A small image captioner, trained from scratch: encoder norm layernorm, encoder num experts 8.
Rows from block 3 of the text decoder of a small image captioner, named by matrix and row number. Rows with one number belong to one neuron. Each number is 128 + 32 x the weight over its row's rms, rounded and kept within 0 to 255. All counts start at 0. Numbers have three digits each. After the name is the row's rms in percent of the matrix's.
After each neuron's rows are labels from the 100 texts, of 14976, where the neuron reaches its highest value: "tokens" is the input token at the peak. Only what is clearly more common there than usual is listed. The data: photos with spoken descriptions (Open Images, Localized Narratives). In brackets: how many of the 100, against the usual share in percent.
# fc1: MLP up (decoder.blocks.3.mlp.fc1.weight, 640x320), inputs 240-319
# fc2: MLP down (decoder.blocks.3.mlp.fc2.weight, 320x640, transposed), outputs 240-319

fc1.375 105:117098111128130103163191130075099052091111128186112166165144110085152157151120128179161151155126115148158123148127091168139128153142124086080139169152159150137064156115106082136122164169119151140110194126149123104124089161106094179146061134
fc2.375 106:121102116122151087094174171062150205091151153115124158112138120129089160092112174133089117110150141143158194170105119117130063085123136135093157091138104158124091109148123078125149148176131112124149124106183132172149131127163118119099096140
tokens: "b" (88 vs 1.3)

fc1.87 101:151160144122107125131176067210114148119114062158104175113183115140152154132135126022172103109123162120141097143115121125130117092132093127078121121154116114109126230134129188104162141141096134119147137125081141089149116184191202115113164068
fc2.87 094:109170073094133138094150137155123126100129024063103100140103108111152141122186117078155125195104145114122168071133148146115184155154122212093110148095101130114116179114109114060192120095135158111067141096125148135128150127076100178135171113
tokens: "w" (75 vs 1.8)

fc1.219 102:188061132115054145153108187092066109112100098112126097133089126130063136168111184135146110077101133137123114182150114135117104132133109141111120130144127140129072143102185084116215076129154117119131187100112108102163100119090134149104235129
fc2.219 084:128120102079145139099148099147119105166119140125170126105087143113104155186135166110127149158149144145125160079196148106123145119105089098181081126159143199109106137160112075130132067142149126150142149105095084083150200136142140134123172103
tokens: "a" (61 vs 6.8)

fc1.425 096:099103124112139078116096188133159129097070133147133176107075090063165136140161131153157163201136116206095170124099123173102164128152166180082139200140116147109102134136131170133142093163123142149102119093150112066143108116117089118126161092
fc2.425 103:090115061109091083168104182121113137145142089106135138175117081131124153087120128169127158073135149099164140142169173111201173189144159126129127119161148148125109064120154118127139148130111163172114120126117105160115092137122103173062134155
tokens: "b" (88 vs 1.3)

fc1.168 103:128190114139077139119097154108192120123100116134163171099165160168139109106125143196171134103130074142077161133136157107124071164124147159109114121166185158078125159107105128163151077117153203175100163085078089096122150074144169124099098099
fc2.168 105:074126101115102179058122091131091132191070162083200103142169078108127142148094084125078113077196131105064091127079164113140121085147112158121122188091160147060112123123124096114084116167162124095153124076145096145171116165169145127184147104
tokens: "r" (68 vs 4.6)

fc1.544 096:155149137199139121091057110095141154134090082176102117078133091116147141167115149103179079120060133133100095137187131147117109094151106133181101159129152110096133111130111167153178063142154124132121124085122165105123230146127144179079169135
fc2.544 090:151160111095166116123136103106074163155122144166141165125134179136180157128147142118108086114107096095126156100098062194122138123134156100066124142118119160139127063148163090166189157155155102121191062127123191152137147154162131134141069122
tokens: "h" (45 vs 4.8); "a" (16 vs 6.8); "p" (11 vs 1.5)

fc1.267 106:119128097044033115173167132119138149111113098181117119107118164136200100170092141126169144113112120095137082188104113113164185154104126166117144108039115132127121103189139202139083073103166167138122095101076115177087111114054121110138133156
fc2.267 095:082107189104093091147104135172107165122163094137145169153109155119120077160100066214108117128140137129093126106099144157054143149077076175165130159162055061201161110114093126153147109149149128112148056111134095160153100148157192135096068091
tokens: "e" (78 vs 11.4); "i" (15 vs 6.6)

fc1.282 103:142082171133138177137132135138078091115134155138144168153193188116183071080120096046121121107117105138108086139156103159116130127147134095139137098157132124140125123130126120179124034125059184118106120123097097115114121141051123111127134138
fc2.282 103:119155113100159138142078191096170165160081111141132123099165157176144117139105142118133136123109156126161144158125083114178116088141145119132087071129169078153115132103103149100094154111158118170144111078142103052097133052100158131151105130
tokens: "o" (77 vs 4.6)

fc1.63 104:138104131114129111136102124159147160161082109162143106121118151134206076131167088129139141147141109119134158091145075132108154115144106092129101089122116159107101151153141113160100127102067147111131100137087131091106111103121119172135108120
fc2.63 101:134082081197151154056134112121130124138104167130123132081125098167159111150137143136087126149074146141105150123148127128129118109110103129136084119096134107084143148165151144106086120128198115111130172094120081133156161123085186083091198155
tokens: "w" (50 vs 1.8); "c" (37 vs 2.6)

fc1.333 101:115105111142124106124152123109164089125201134139128122104105139157136189112183140158121159066135071092112128147174118160077138148093128091161153118124151121117124168210139154118114125095181214109106082171100117146213089160041114149131189188
fc2.333 095:150116113180166155154095173128105196089119112110158113145123134089100107113179094165080190096101180114180114102138125135160101125045080180110117198115180115106108130092121146108093123128081122106097149117119114116158163152132085116114116142
tokens: "i" (27 vs 6.6); "w" (27 vs 1.8); "r" (26 vs 4.6); "u" (9 vs 1.2)

fc1.556 099:139136148184177167130094107116142133189146086085077093169144186157125127131156083145132120133094097146116144068155114135148076115132132153099119189100118064202090083133152146141124132169115137103113060144188201100110087153119172171168106091
fc2.556 091:143135102145119141162104101136110149125067113108176084056061114147158127163091084122145121162126137078095135089121115102120125161151105054099109124142164102074118087080083132151153115128150169095137127156115114127105120121151104107122134124
tokens: "e" (89 vs 11.4)

fc1.191 097:171137142168132090153143163109109189154054112157125153092158126100144160036115152105143108098080152130126067131143179153083152170099130150124156100164156104144155099086113155141137123114174129167124144094138171141110083088073149116158062111
fc2.191 101:159195145096143118145104161141102131150198133157149150148083156052111130071141113144118141085166100139088182105114075100168066091124138097170153145121110106128097120145095055120104133155165132145160135149099116126167154133168135097089170096
tokens: "r" (94 vs 4.6)

fc1.167 095:125130104161188104120183069083118180105147078160112146205120189121117092140071160149088074097191125129103116197177092140105123094191089168154090138138104148061152055133135181028111187055133182144113170143122149104081115100121133120105187097
fc2.167 095:115086127125110132113157157143175099138144191151150124126134131124085035074144131155133096168125184131079142138128094191098095144149177148116113150100070184126164118135130183131098123070169133125111167187134140113075110086147099167130088070
tokens: "n" (83 vs 6.4); "i" (15 vs 6.6)

fc1.131 096:131125108120126123168164144088110104142149190121126166219135135127163159087169139116159117127224140195171112102120133080131106128154107114108162089091076119152118123140098110157099161151110141105156171164108097109083080067115130080104157146
fc2.131 090:096113103147137109174160161103073100097130117171154050147122077119119107115099168102154136152139097164128129161109126094104108112103115150131064115145095195150165081186178176092140068077104129120162162136146125122142109131162128098103137134
tokens: "a" (28 vs 6.8); "d" (19 vs 2.7); "y" (8 vs 0.3)

fc1.281 096:151095099140137086098123069145069196127158124110134101095146165082128097094156084135100075183128116126124140138147189091163170139074176143113144122109075127139144139122104151127111150141140065086110131179170150159155143104108113160117136156
fc2.281 107:108088123097124134125147135108129088223101116170196126127132126109114122148104106153164175115177178112189100057103133080098182083128125147111178027106130119085115062161134141140129140094125130106167107120113126105133184191152195123082165142
tokens: "f" (23 vs 1.1); "l" (16 vs 2.3); "m" (8 vs 1.6)

fc1.478 096:178124174105105096108105126126105103124093115110158098042159149094113116178099124130195130161131199085150163199156130128135141141151097051171101208152131126113140125113119197128102145147125129126144150106155177146141214120139117160096108106
fc2.478 098:155163148094127136099117144150144135101126107100079091120109102170085217142113128145069099145097165115126055173156174191138114101131101129146107152160101138103101097144108096123114063080074135085164115112106125158036187083126191215126083123
tokens: "b" (51 vs 1.3); "s" (21 vs 5.5); "i" (17 vs 6.6); "c" (7 vs 2.6)

fc1.18 101:169102167115114138114136079078138155164156128165167147054169114134145082098157166162118183095118062139105159166086110111115163087114155145106142137175156159121102124176089125119148124130096093144118086152108088108054129109168160093110120120
fc2.18 098:075128153129177154107186175101157132177099165134156110121110159150165129167118155150109152159101162122126111150187119127110122101136126102113152113129123121146126102123093147129120132161127159047139166117100087151151120137130125138162075123
tokens: "s" (74 vs 5.5); "h" (24 vs 4.8)

fc1.494 093:160118103080082182118156160125106130162132112101111098136096165151103184142144138111170201142142149107121143087108101134081122104091121119132178067084177160156134176109155181117136096053101140132111166123088209108092071139134100145154168093
fc2.494 091:109129148146129094078103151144142097172149128087116161135123162069088101116131096161076033108120165098104137205099079127129142135129115160080160148185132044140149175132104102145075112116137128137095078074120078144120077124141137137118112126
tokens: "h" (59 vs 4.8); "k" (22 vs 0.8)

fc1.74 106:157128109183141109110134099148118110061084092200065096158113166147184121116115140164124112169118143158135115061143146146117148108129160087159102124140119093136171113099162077154157114133154108102134119244147119109083156146149085118190116060
fc2.74 105:126100141146136135172094089085118105128118114145108214223119114135150181189092136184124108132125181111106087121123164110160101093156151178073124135136170162165144123124141137130121150060114115114155122166112145166164131120122171171132130120
tokens: "r" (100 vs 4.6)

fc1.6 098:172175185118122135118140092095167138081054104113149162160165137166184123112146095188169150152114161141130132185123135119090146122096150153085174072113153080206165142151167181111145087089110103110090177099122080072157103125175141069104120168
fc2.6 098:090122114113151112114100160119101134112161165134173067143174167128051054100165150150166091124081134092123137090083161144136143118153158063122119098175163135162082153131136115081101149102164160130137192117111108066093137160155108206123155160
tokens: "w" (94 vs 1.8)

fc1.249 098:145136173180159124144112152138096123135212153102095133149119115135111106123132102179204151057145141153128107137100195130141142111142162124103134126105113117157105127126134106125074096152163091124123146112166160145117140133123073151116105100
fc2.249 105:128133152115155097134116075104126125166107172193113094085108143076118163117104170136120130132156194044120103136113154173180112120071133120127109154112102131110125162156144125069120175118125111184161077154134111093183145118143154099131117146
tokens: " " (53 vs 19.5); "d" (43 vs 2.7)

fc1.431 102:070133198092104112112064147067178173143090138103083138159032143155117152141137139138118159084087144115157139094183112106152114095120093128089166144069144143087111163160129116125115157139128157130077130144101141123120139077098084126135103170
fc2.431 102:184103156082083130141118159120137108102190177109143148120107081106156102111092093135144112118124192162155173142161110144133119110114158097107098148123092117120118088087081119133199170130130154154062058042143072103108083125072122117086099145
tokens: "w" (42 vs 1.8); "i" (21 vs 6.6); "r" (14 vs 4.6); "o" (12 vs 4.6)

fc1.230 101:157052098159096107121152107119134140165207089130140141116163110169142076086202195155166104107157115090162166103133110093162135065152131115109062110144106091107068167163127072110067103144125164127093104112143113155054122112095159107129253117
fc2.230 093:136126155128110115107088132133140092119148086143097129164142108169126092089127152149135174112177095127115158111096144098078183072101165147110156095120134124115149157111147068081149102116101018131191158168092072135118128144032170107213151141
tokens: "e" (27 vs 11.4); "c" (18 vs 2.6); "a" (16 vs 6.8)

fc1.400 097:122143161167127136162104097114091136183173149154091128122127158048134158101104117152112130131147099163131169085156157177100164126143130157093156149149154044116120177088107099116120092140179166155126098108125156190120142089115190128113185140
fc2.400 104:110096134112110111142133141126104168141053070147072137097182126162147191117145132147107121123088153144165094138124115117131121086073074149164179078135156166165143141149096089046076152144077051093083069137172157140112085148140090080157138086
tokens: "h" (81 vs 4.8)

fc1.597 099:075122151105082147142127168111119127180119132182106150138101143100130161141128124155078018168183131140114183107141109123114122088150119148186156125119154144173142195095141115139166101225148061120109170062115144168140154137120131143176190173
fc2.597 108:141130117140131116141163109125087110155176122096136092071119150088116158158099050083115092110112135159144128166127111144155083119101103120157132099126158143176061123136123103101070088145157067147120114131037132118122171110155203147120136117
tokens: "s" (84 vs 5.5); "r" (12 vs 4.6)

fc1.146 095:121102097143120168166137125187172158103139101150110205150163146126086075125113080111146096107127101206163123200178135159106169075145130121120141127127085141129171124060139137147139146104104105137113099067205129104113070102129149190100105104
fc2.146 100:124110173210115126109099150095131139169102065148134123107133171180128187109179123084143176103128084120135069118030082122070111161158106121174132154178137120135105062115071121127155090098166192098086168110083151158161109149180065152065111131
tokens: "b" (55 vs 1.3); "w" (33 vs 1.8)

fc1.369 104:139178160145078128192103134089109135158130129140138131127146156074189135119115168130078138128116107158148143146166148118132158165123147097177084180128097142164100148150134197129154127131090145126128142181168165142119105120128188123130074123
fc2.369 103:184143140128081152086140124053109070071116141121136132125138159168124131100132147164143125071119137091090102170118134078136104157070137079155093140165166151169098141138094168121144119123111116112152141067161137112150149111134071077147177084
tokens: "b" (41 vs 1.3); "i" (36 vs 6.6)

fc1.424 104:142123152145177134144137142099132141129037151123064149120100159113151097114132156047126152125167102195171142139117068115132134074171172086119097141173170142160138143145147133118109106109151169150119141194176171137143143152090138091145115106
fc2.424 106:153114128168143169153087139166059083130103161128066168146100128145144140146113112067148124131132125095163159118123122107156104100094162136111163130173172130166111114147104165125101106069138149111069035151150155112125201148108131195106100084
tokens: "f" (79 vs 1.1)

fc1.520 096:083091132095174137077111105109121095064151163217102109112162162131176144126168128095067152133089137161120118092156155171149139111156067119143089072093120113158183194139149125117153089085149082143103111115132145114114121149148159116127135118
fc2.520 093:117109163123138171131121065086125108127125165114160128078095077129096063132133191109128090162068156119173135139100167127167137212100090170118125174105134165097121139095138135093156169068127160131131109170108141180111109113162130154180144163
tokens: "w" (64 vs 1.8)

fc1.246 098:189121188148170132086094156153157161117127153113124189113117149157110128149144128171182135089183145229117160153118121140086097163079134113137115157057185136145190139097170207126093125128092067103138118123145100138074123156099155094164128144
fc2.246 104:124128114120063137123152119141186076167183086141154168146171096133086101095180139129144113105116113109125162063100134086156161180133089157132074152069138138129179167116084156113137160155124105120150143104182198131105165182131145126115140090
tokens: "s" (76 vs 5.5); "o" (22 vs 4.6)

fc1.136 104:115164134144111110131108151095115176158120084078151102109061177126095144086151167094136118170109103171135146081088070140118132183144094156119077142070130161124082169138141093116100040168111079148169116130162113083122135154147067115117166110
fc2.136 104:094138113127109149086139146120119107109140107162158164124063072198164072175175110141080137153125113125121141141084148188089165131115164080143165098125150146151134151102099088115074147111114109041123095099133138109106137154127127147081125113
tokens: "n" (40 vs 6.4); "t" (29 vs 6.7); "f" (9 vs 1.1)

fc1.529 112:166136103140088134074164155181148134093146124152046134175119181100126168168107093113160138106162173102099191104181136142184115146164131128097072113178129121196139109150156137066169164070107139123102130144126184132167131140070089082088123093
fc2.529 092:132160079106125068143098103148111106126121174086093135100123131120133092135177155114116117137141110144143121119077102098126110115114055133046165107139124114106085067077151155128149118135088198165128180107147072103158150088121108079085133155
tokens: "r" (94 vs 4.6)

fc1.185 110:178119139188129106098145093115128133161136101121129138127134134114166181139045147162147056099094085117101189126120089074147134094156136141071150167179122192114185088153126120125147135095200152136122143159174113108189102056077108119088127133
fc2.185 112:187079147141116130084152105072106144127184159087131150139128096134112170157146103180149138049142108153143187148117165128102113067112172128098170112189110123150174166104164149136108115078142176181134070156130058107144185101153133074170134159
tokens: "n" (100 vs 6.4)

fc1.549 100:141084115149128168138082094152131147168157132154112148095167163051091137145157160138134162114115068162107096118129103149139135099144138152165206145106108136106097104168134075103097163183137145132057150123100094097136068100145145100172114185
fc2.549 100:139165098110163098145122109188150137078156193112125127083127100141098162134063152103143172144068152136142105128058143146113064114152174150117094135124071135159170162123121111088148251134149060067097091133139131176129166127141140191106136160
tokens: "r" (57 vs 4.6); "," (30 vs 0.9)

fc1.446 102:170113166079120088131060076110107090165138122073120144100132117137163086126149178151131145125145114097116099149109124088088164094069153094187087117097068130043091128145140151143202067141124126149134138097088090160139099101104127122179154156
fc2.446 106:125148107072159094090123141114116138089154087136139121131144162111132133117124105141144109131134151175110156168136103150136122074121073090107121077093179083097143108118187075114076100112118156115116146114158163133101115117146136131138152110
tokens: " " (68 vs 19.5); "a" (18 vs 6.8); "c" (7 vs 2.6)

fc1.444 102:165137167190114137079103138055134068104115117132163102125073116159130140138186152106127080109125130096185115173139148088143153108061130150103102103148100120095154162129159159167144135156102106154110158137091130121149091126093151151142142064
fc2.444 106:081159154105123128126134131102091134126100156207185029129116060163100135149154147137112148127167170095145121107134136128170159119124138121124092140169058198124141118127177125108107166174154083113132164048076080042147161146126096157153132113
tokens: "p" (92 vs 1.5)

fc1.344 106:161072114148146118151187134177093072183132108136126118153141103122120102106104071148098063117106126102105162139117090161127096081062046116039122094136130138119152116071138175152122153080115203151127133125092172189117143135128167059160120132
fc2.344 098:126098143086084177135130112164163053130148159093158124128166085157096110079105130152123136145104125154094148090142140132157125180109098163187098151142126093129087086166098121160157107033131127170127079095140124122119064143089111207082145087
tokens: "o" (96 vs 4.6)

fc1.604 101:132114093184104108139140099065056178128117127139101097103100151091121143173152101177140140184183128166114107129147123122070145154104127144127186115151097102161149088118133128170192128128179097159167176167163124116062111161105126190118153174
fc2.604 109:128185112131132139148104095141119169149157110144131169155118119123128112124210167083088147121104131064185115111117125140154114160140109137136133151115148123180103159139066081129184172064134170082113097166088139157115125103143176111152136144
tokens: "s" (98 vs 5.5)

fc1.381 095:123139094168144097093161115118146190049127141152118104129168110098162091134148148079172165128162096148145148140136127060134122161110165127097115151127164159071065147099104130178067114111102166151119123133119190180119085129083188057082131120
fc2.381 095:151112165135108145128047114132116129190134123142138120150089101108132102114109152139096078134169170140137151126171137145133124035093131100113155110164125100111092148158090116172185107155140088087162109140111169118131135160161096149120140103
tokens: "a" (53 vs 6.8); "d" (41 vs 2.7)

fc1.84 098:117138191104170138110096115132096169129096083116154130136131133107211161081151100140083064142134105160114120059117079139137132123095099150125132098094109143125118144134152144134125091156171144146086125115124065092139165135102125102142149059
fc2.84 097:121059122139174131096118173131126096097102147147144196119082126151094096178165086123044137119181158124080119113111144106105124159132149155077110131132123153136111131121139153088139174083147153145125170142135100088102094136127125202165170144
tokens: "w" (27 vs 1.8); "g" (24 vs 2.3); "t" (15 vs 6.7)

fc1.501 101:155106148136120138091119084117152164104105089092126171109116142054125115188120139159123125140086131097076088196179126119116145126059147145202140128171147120103172174131149191136161143142138153144124127111112120139103143159146200130191129087
fc2.501 110:099158136126101121115177151105069175152125075116203120140154139159138113120074154103134134135134176079109115161079119107206139136084135119209121114105109133196180104113147176124092092075201123103094139096111137151114146118158116077156107113
tokens: "b" (58 vs 1.3); "o" (11 vs 4.6)

fc1.182 103:125147168177157099154129147096153126132140119135085105117107131107130157088113121183175128131162102168131116145163082202160097192107080092084138111184132077163142173105111189103153154109133108166112154131165093112182156217125148124166116114
fc2.182 100:137071108083149151137178131123161138142136081099116087150159132118172145075095098202127136098127095112114136138127092095192078079140172090103069128202110119088156150170175125079152102151126186121145127124142123086169139181167098089125145144
tokens: "e" (74 vs 11.4); "k" (14 vs 0.8)

fc1.383 090:170144135151155050054145101157142129106166121128097166155173159103168121141116055113091071165190115155081152118059178128146118144161151063083159113094151095128104057105112138174182169107164132141165194102145077102110159160163163120124138146
fc2.383 094:025123114115146146143117123066081163138126132074150101108100143126124115137095137150091126185082174130086183130146101107112108128142129180197149153151172135137111118145098129092104060136063103148169123098074158173092171073093173124175076165
tokens: "s" (55 vs 5.5); "e" (28 vs 11.4)

fc1.62 101:073180053146185096051057085150106172160141155141107072186137155077120116174134153139132169080127089144174120156140123091115100142142159171059141158115125065146106135151144155176120135158132113129140107133114151177150154109122105119144153112
fc2.62 099:156112129078128149119136226109151095120156184131062077086161179049132137065156135107116080155121116142086152099099175163119042125164095081106087076157145101108100119098139085100135123115102116117103192140113122145125123137181135110026091170
tokens: "e" (76 vs 11.4); "t" (14 vs 6.7)

fc1.256 095:107140097118125095064106156125119078145138163179124142121105143107102145145126086122115161111172111113133186105113131232117058137149181120097139126069076150128091129074155160117129121192098104145102125140094138146143163071084126149158139112
fc2.256 109:100144131139064133110132133074197107170153075164124181145142124102166192126165094123147112163133193136111139159104086121049095111149191154093151125097191111143200108117154168132145128053089120104147091091153123105134082148110132155128100098
tokens: "h" (68 vs 4.8)

fc1.114 097:137075149099124177124091148131139192088017147179143159146149080098172098147139100118168154137194143127123125141187134162110151145120116183122093152174150130107139111135071087093086118118144103122067188117196142091106101192095111095133122161
fc2.114 107:131093153077172073150087102181104065136135152144059129150103138146113163169118162188100118080079202160139094102137170122232020113078162112189148123143127144155106100101146109158117122119137139141143111152104137110064129148169118127094144091
tokens: " " (71 vs 19.5); "b" (8 vs 1.3)

fc1.442 098:153136087160132101100123139103164147130133082165114138121120116149124038143153102114098080067129151122093204134130112157098177140139153126080135124097079136178147180108169120148092173140091190149114153106190152123147105113131108109168150117
fc2.442 098:104086135110156099113159112113115138124119146106181177166155146116132177136122174153157147108149134137136133090116144097135094119155156150164123117126181120152115104130106138161112057080089120147100103149089135122114100181119135165096123099
tokens: "f" (27 vs 1.1); "r" (19 vs 4.6)

fc1.85 093:045152144157148108128136121195118163120125150183067138161197163172143142168134125070156163114103115104135126191136139095053150085152151102144158119146121087163123109156133098114143092203093125116195150118125067129078143183137084111109133137
fc2.85 098:075096144084102162126059135071151147112178123142125111108108127116078142142128117098128125107153082124166205162128040073134168115115147194132119119102076109118193199173086058112132159107071050086153129101102173159103081083103151125104146134
tokens: "n" (88 vs 6.4)

fc1.592 109:131124144102116111136093138097127148097069052145127130083116170123104114149107145146113132190114078133129106109128138158160131082112171115189136117119169133138102157121119066168163136126165156197125106165177126175133160150107096154047124097
fc2.592 100:132113139067094153177117130123127127096121152083123146142085139203137144094093091108081140042156133184192096180158091079074108117089075084089088102133132123111105138087120155130102125086152116127180159132089161101160093104093112067188096091
tokens: "h" (44 vs 4.8); "w" (27 vs 1.8)

fc1.459 096:105117158103131122127206176099126102132152109136146129142123118139144150078114132166129198140136124172177100116089226122114146115136161110131117123109091094117153153166098149116136112132162108122080125113123183033084074102082092114140144178
fc2.459 106:142125139125179125082143175082154044184108118143094150135106141151104118139113126154181112111128147123149091116085136109169148150142098069180085177142107180147080109162109131070177163124069163065150068132131116136155071151060120082165132087
tokens: "o" (89 vs 4.6)

fc1.161 094:229126134155136118146190100132145185102166153097134099133145175168113112127068173086141127116097105157074146153114093065066116117117100123101076080153138170084159135115123164119128135095140145123141149152130094142096130132140129163118190118
fc2.161 097:084113120154133164113151091121139122157156075087157171192142079120145172090147073189129143138105130102094121126139094138117136159145174140082131143138126172133139077138183193106136092108104177104109121179135094121056122133081142103170093125
tokens: "n" (100 vs 6.4)

fc1.60 096:150061165116113116128106097095117143180075085131094170131170136085153126133148062118104179094133148115093116130079134113104203066114112095106084149117177124123153168064106131152106112156142098154091195137133100109144161091138101105101102154
fc2.60 102:131110108129197109101120127212161101185101105103145108103131148142160171202124072110097172070089146121118115103098081147175124148119090055129148154119164132096096092200130109098165117118106191138138116113102113173107116081136150127124104196
tokens: "i" (87 vs 6.6)

fc1.345 103:154176129133110087119152109134159106186146137108096201155148178236094130133156090131097167096087178109128097130055111104105148156140146175196131136106138137166114114154084127151141138121102076126136148129140116225093104154136109151162110180
fc2.345 090:147115203124145173184117107152104103113168157138179190125148112107124099076107092116109134085153143140176122126088113127127177152111132116162098109174092115136158108164063087093103181168137115153082079108112168214046151150185128164189103109
tokens: "h" (89 vs 4.8)

fc1.346 103:118119105081000107131124127125068110079154133120121139080112157131123188091149100162172109187182071120105105062108125090102144118087138123110119079172132155153194165099121100115152095154084129118079103120134122126176110087109120132126147137
fc2.346 097:094098095159105160120126130098149143163153140188098148164117127130104197173158089109116170173137219151146133165133148141098090139155129130157114155138190126191181046081116106153115184055092153130174107134113090189116138158170153162116078168
tokens: "n" (47 vs 6.4); "r" (14 vs 4.6); "c" (10 vs 2.6)

fc1.408 092:145129140157047115183164070201168164146113094121139144120160084095159152101134121112197083162160136096160135155136182114127120149126123205124169145111166092117146144044144113118157138125107142176132122117130108066101167160145160184157101103
fc2.408 095:173045113119124095148142091060084122068067124137143109107114140127160107127149207141150126121135132131131121165111087195170168117092138190175089144162137141129112091146103130103147133132129071148154117093180192116144136121222158098164090112
tokens: "b" (58 vs 1.3); "e" (36 vs 11.4)

fc1.593 095:146145141073134156119118133119143124174104140142178113183129159071065097089111151104138132065096076141103148136177115144107205128149123145134181148139168076119132116115167162132117091132118117158137055102167165168229091220154176192098135106
fc2.593 088:091116122117095116128130126164113099197089112071079144128130115171082168120099143127191146137096161115142173136169179121127130150133146158096161120173122120087142140122135096106109126084111092108168161124142183142078136123167171147144134150
tokens: "a" (20 vs 6.8); "o" (19 vs 4.6); "h" (13 vs 4.8); "k" (12 vs 0.8)

fc1.169 104:121130172108147153111110167072149144158097151128151150037148138145106117114135126158127041102110161185107079097102131171086118131122091136184132113076166141112124192117119106169105148138160112078149142178113096139087154153108117119109104171
fc2.169 108:093113198120112129135157176089157167091177154108183132104121055155067118129079092079161118097132143137134065125141106104132105200118080121115096142121194113142130154074105112123108062087164115173179172127161145116089129119098125159143124120
tokens: "s" (99 vs 5.5)

fc1.240 098:120129084076129090080192107141148196101104088115107076097167084103153126127121135087138156148071125106119167153148101099142160128081106170100152137148129088069111134171161063155082105102070116111120066127132123112116173136098166147119109171
fc2.240 098:139125112101131140171115095165113153139113136124128174148094130125126058081143106139162102097138136116116105142137162108161107063099171117135104158110113070123113105108197133122145177161094122127185164083111144135105080165138171113122113146
tokens: "o" (41 vs 4.6); "e" (35 vs 11.4)

fc1.218 099:153084195129113152089140159094140177112147223108132102102147150083126116131051114154061164135096089124091161164109108099109173104106047142111131083078131109101171162137125111086167108083146175121113089125153158105111135165112141067125088122
fc2.218 098:117137107125171087108148163088130145127167139116207129120089126097143167155147162196110094142131151101180150109170127135175139109129141112096129150157131126138136141144187136137111197137106155136128130099148156154123184147110138119188115118
tokens: " " (50 vs 19.5); "s" (32 vs 5.5)

fc1.330 093:138156108114114137074177120097138177158161150105148136207147144131178103179124152125132189212114080110105146111139080141125091134129086094119150078119116117141135143150138149077129157078101152091221126124090139145075123121074167107075148142
fc2.330 101:146156105118133115179072115135199091136106110142078052155143083123131066112140114086174073170064145092109081091174109117138146089123128131123080146117187132097156138118050105137185100065172114085121064131137118122112102159196180119098119143
tokens: "f" (85 vs 1.1)

fc1.258 099:106136141166168175098127135148130156105152090148055133071150168145097124167115096079107074148061144073095199138135138129108091075115096159136139137144066114132096135172099134132138134122141075155090137114117117089135139137058129043128108152
fc2.258 105:068072091138132112088189111091120146105174190173088177110110115132079109121111073110104116159113090152133155146125100162144130165156102176136098150145095185148198117055141154174153183083118159184131137096135125060170124170112136156123128160
tokens: "r" (40 vs 4.6); "h" (19 vs 4.8); "p" (10 vs 1.5)

fc1.637 104:138180132153156148138065118140106116085161141097126150192121156111165106174159134129113185207109078108157166054106142126123134113158143167130139090141134142066108135148095144126128112120092187149154115195158147134164160168128071083116121189
fc2.637 099:076127073083136118074166148107129116138130125142084115151107144104154146151137100080170124114065196130150159107110131163205077086119134107097152146154108126086195152137110166085141110127118164122198118151161110130103088097163127171157177087
tokens: "e" (73 vs 11.4); "d" (23 vs 2.7)

fc1.488 097:156150143108165120159113116100105100133092062181080102121183153149135126085113130131141098119112114118156100123159131126049155124172111157112175121131159099110113160126086116121153100100156203103154182193189115167134145132170118135088073136
fc2.488 090:122095121093082114164123075151089146148116132110106136142061106073084097125057150103148124171094126071135138109111123112190095086076084131109055110106115149161090126125133096143116107103139074162139178154157065149178088101177091128121115159
tokens: "f" (64 vs 1.1); "h" (25 vs 4.8); "d" (9 vs 2.7)

fc1.628 100:100116123118129196175153124121138133113171047135127069165201153125099084156127122156201088092079124110077118116120106115160159080152137152089140123114125159178076099111105192153184126079028170137124127135098118115095227121141111017044123113
fc2.628 098:186106110119130175129118133118096184163115111149121084089187103152111148106121137138088097092137165098103111108123132106134150084106233107124091104155128110187094109092111213135077083114089115157152093104099157126110131148147129127069175185
tokens: "h" (54 vs 4.8); "c" (44 vs 2.6)

fc1.610 100:174098096190100191139121086160177082168117140137159082119143189146134163144158098089151091127129163113138072111148094145107077140157056091085141142181146058105108166159127101147126115064139130168112078121158122167117099126102167120079082122
fc2.610 108:100153131127157074143157142081082132105148173100138080103107162185139111054101106106125164165165130131093136140124122056155095187124149090094120073080122138147119140107163175055150136124170092114109109144117156147153149092148096067171129082
tokens: "n" (41 vs 6.4); "c" (21 vs 2.6); "m" (7 vs 1.6)

fc1.324 106:158130122140146159118052147122131132125057090095123134088110179145167113086160144124149096129073097102130164148176174121094141156122065167088148091154113148071153163135121143174130111044138175158088164132098153195186230111161112140133157083
fc2.324 114:108115205188145116148171128120108153151085125138070152057128091119200168113128124142141099077096180056180071139119143122110108167166081105116102166141136125163129166113092102127125112099175115125131082147119156153129132085161130153161106120
tokens: "w" (100 vs 1.8)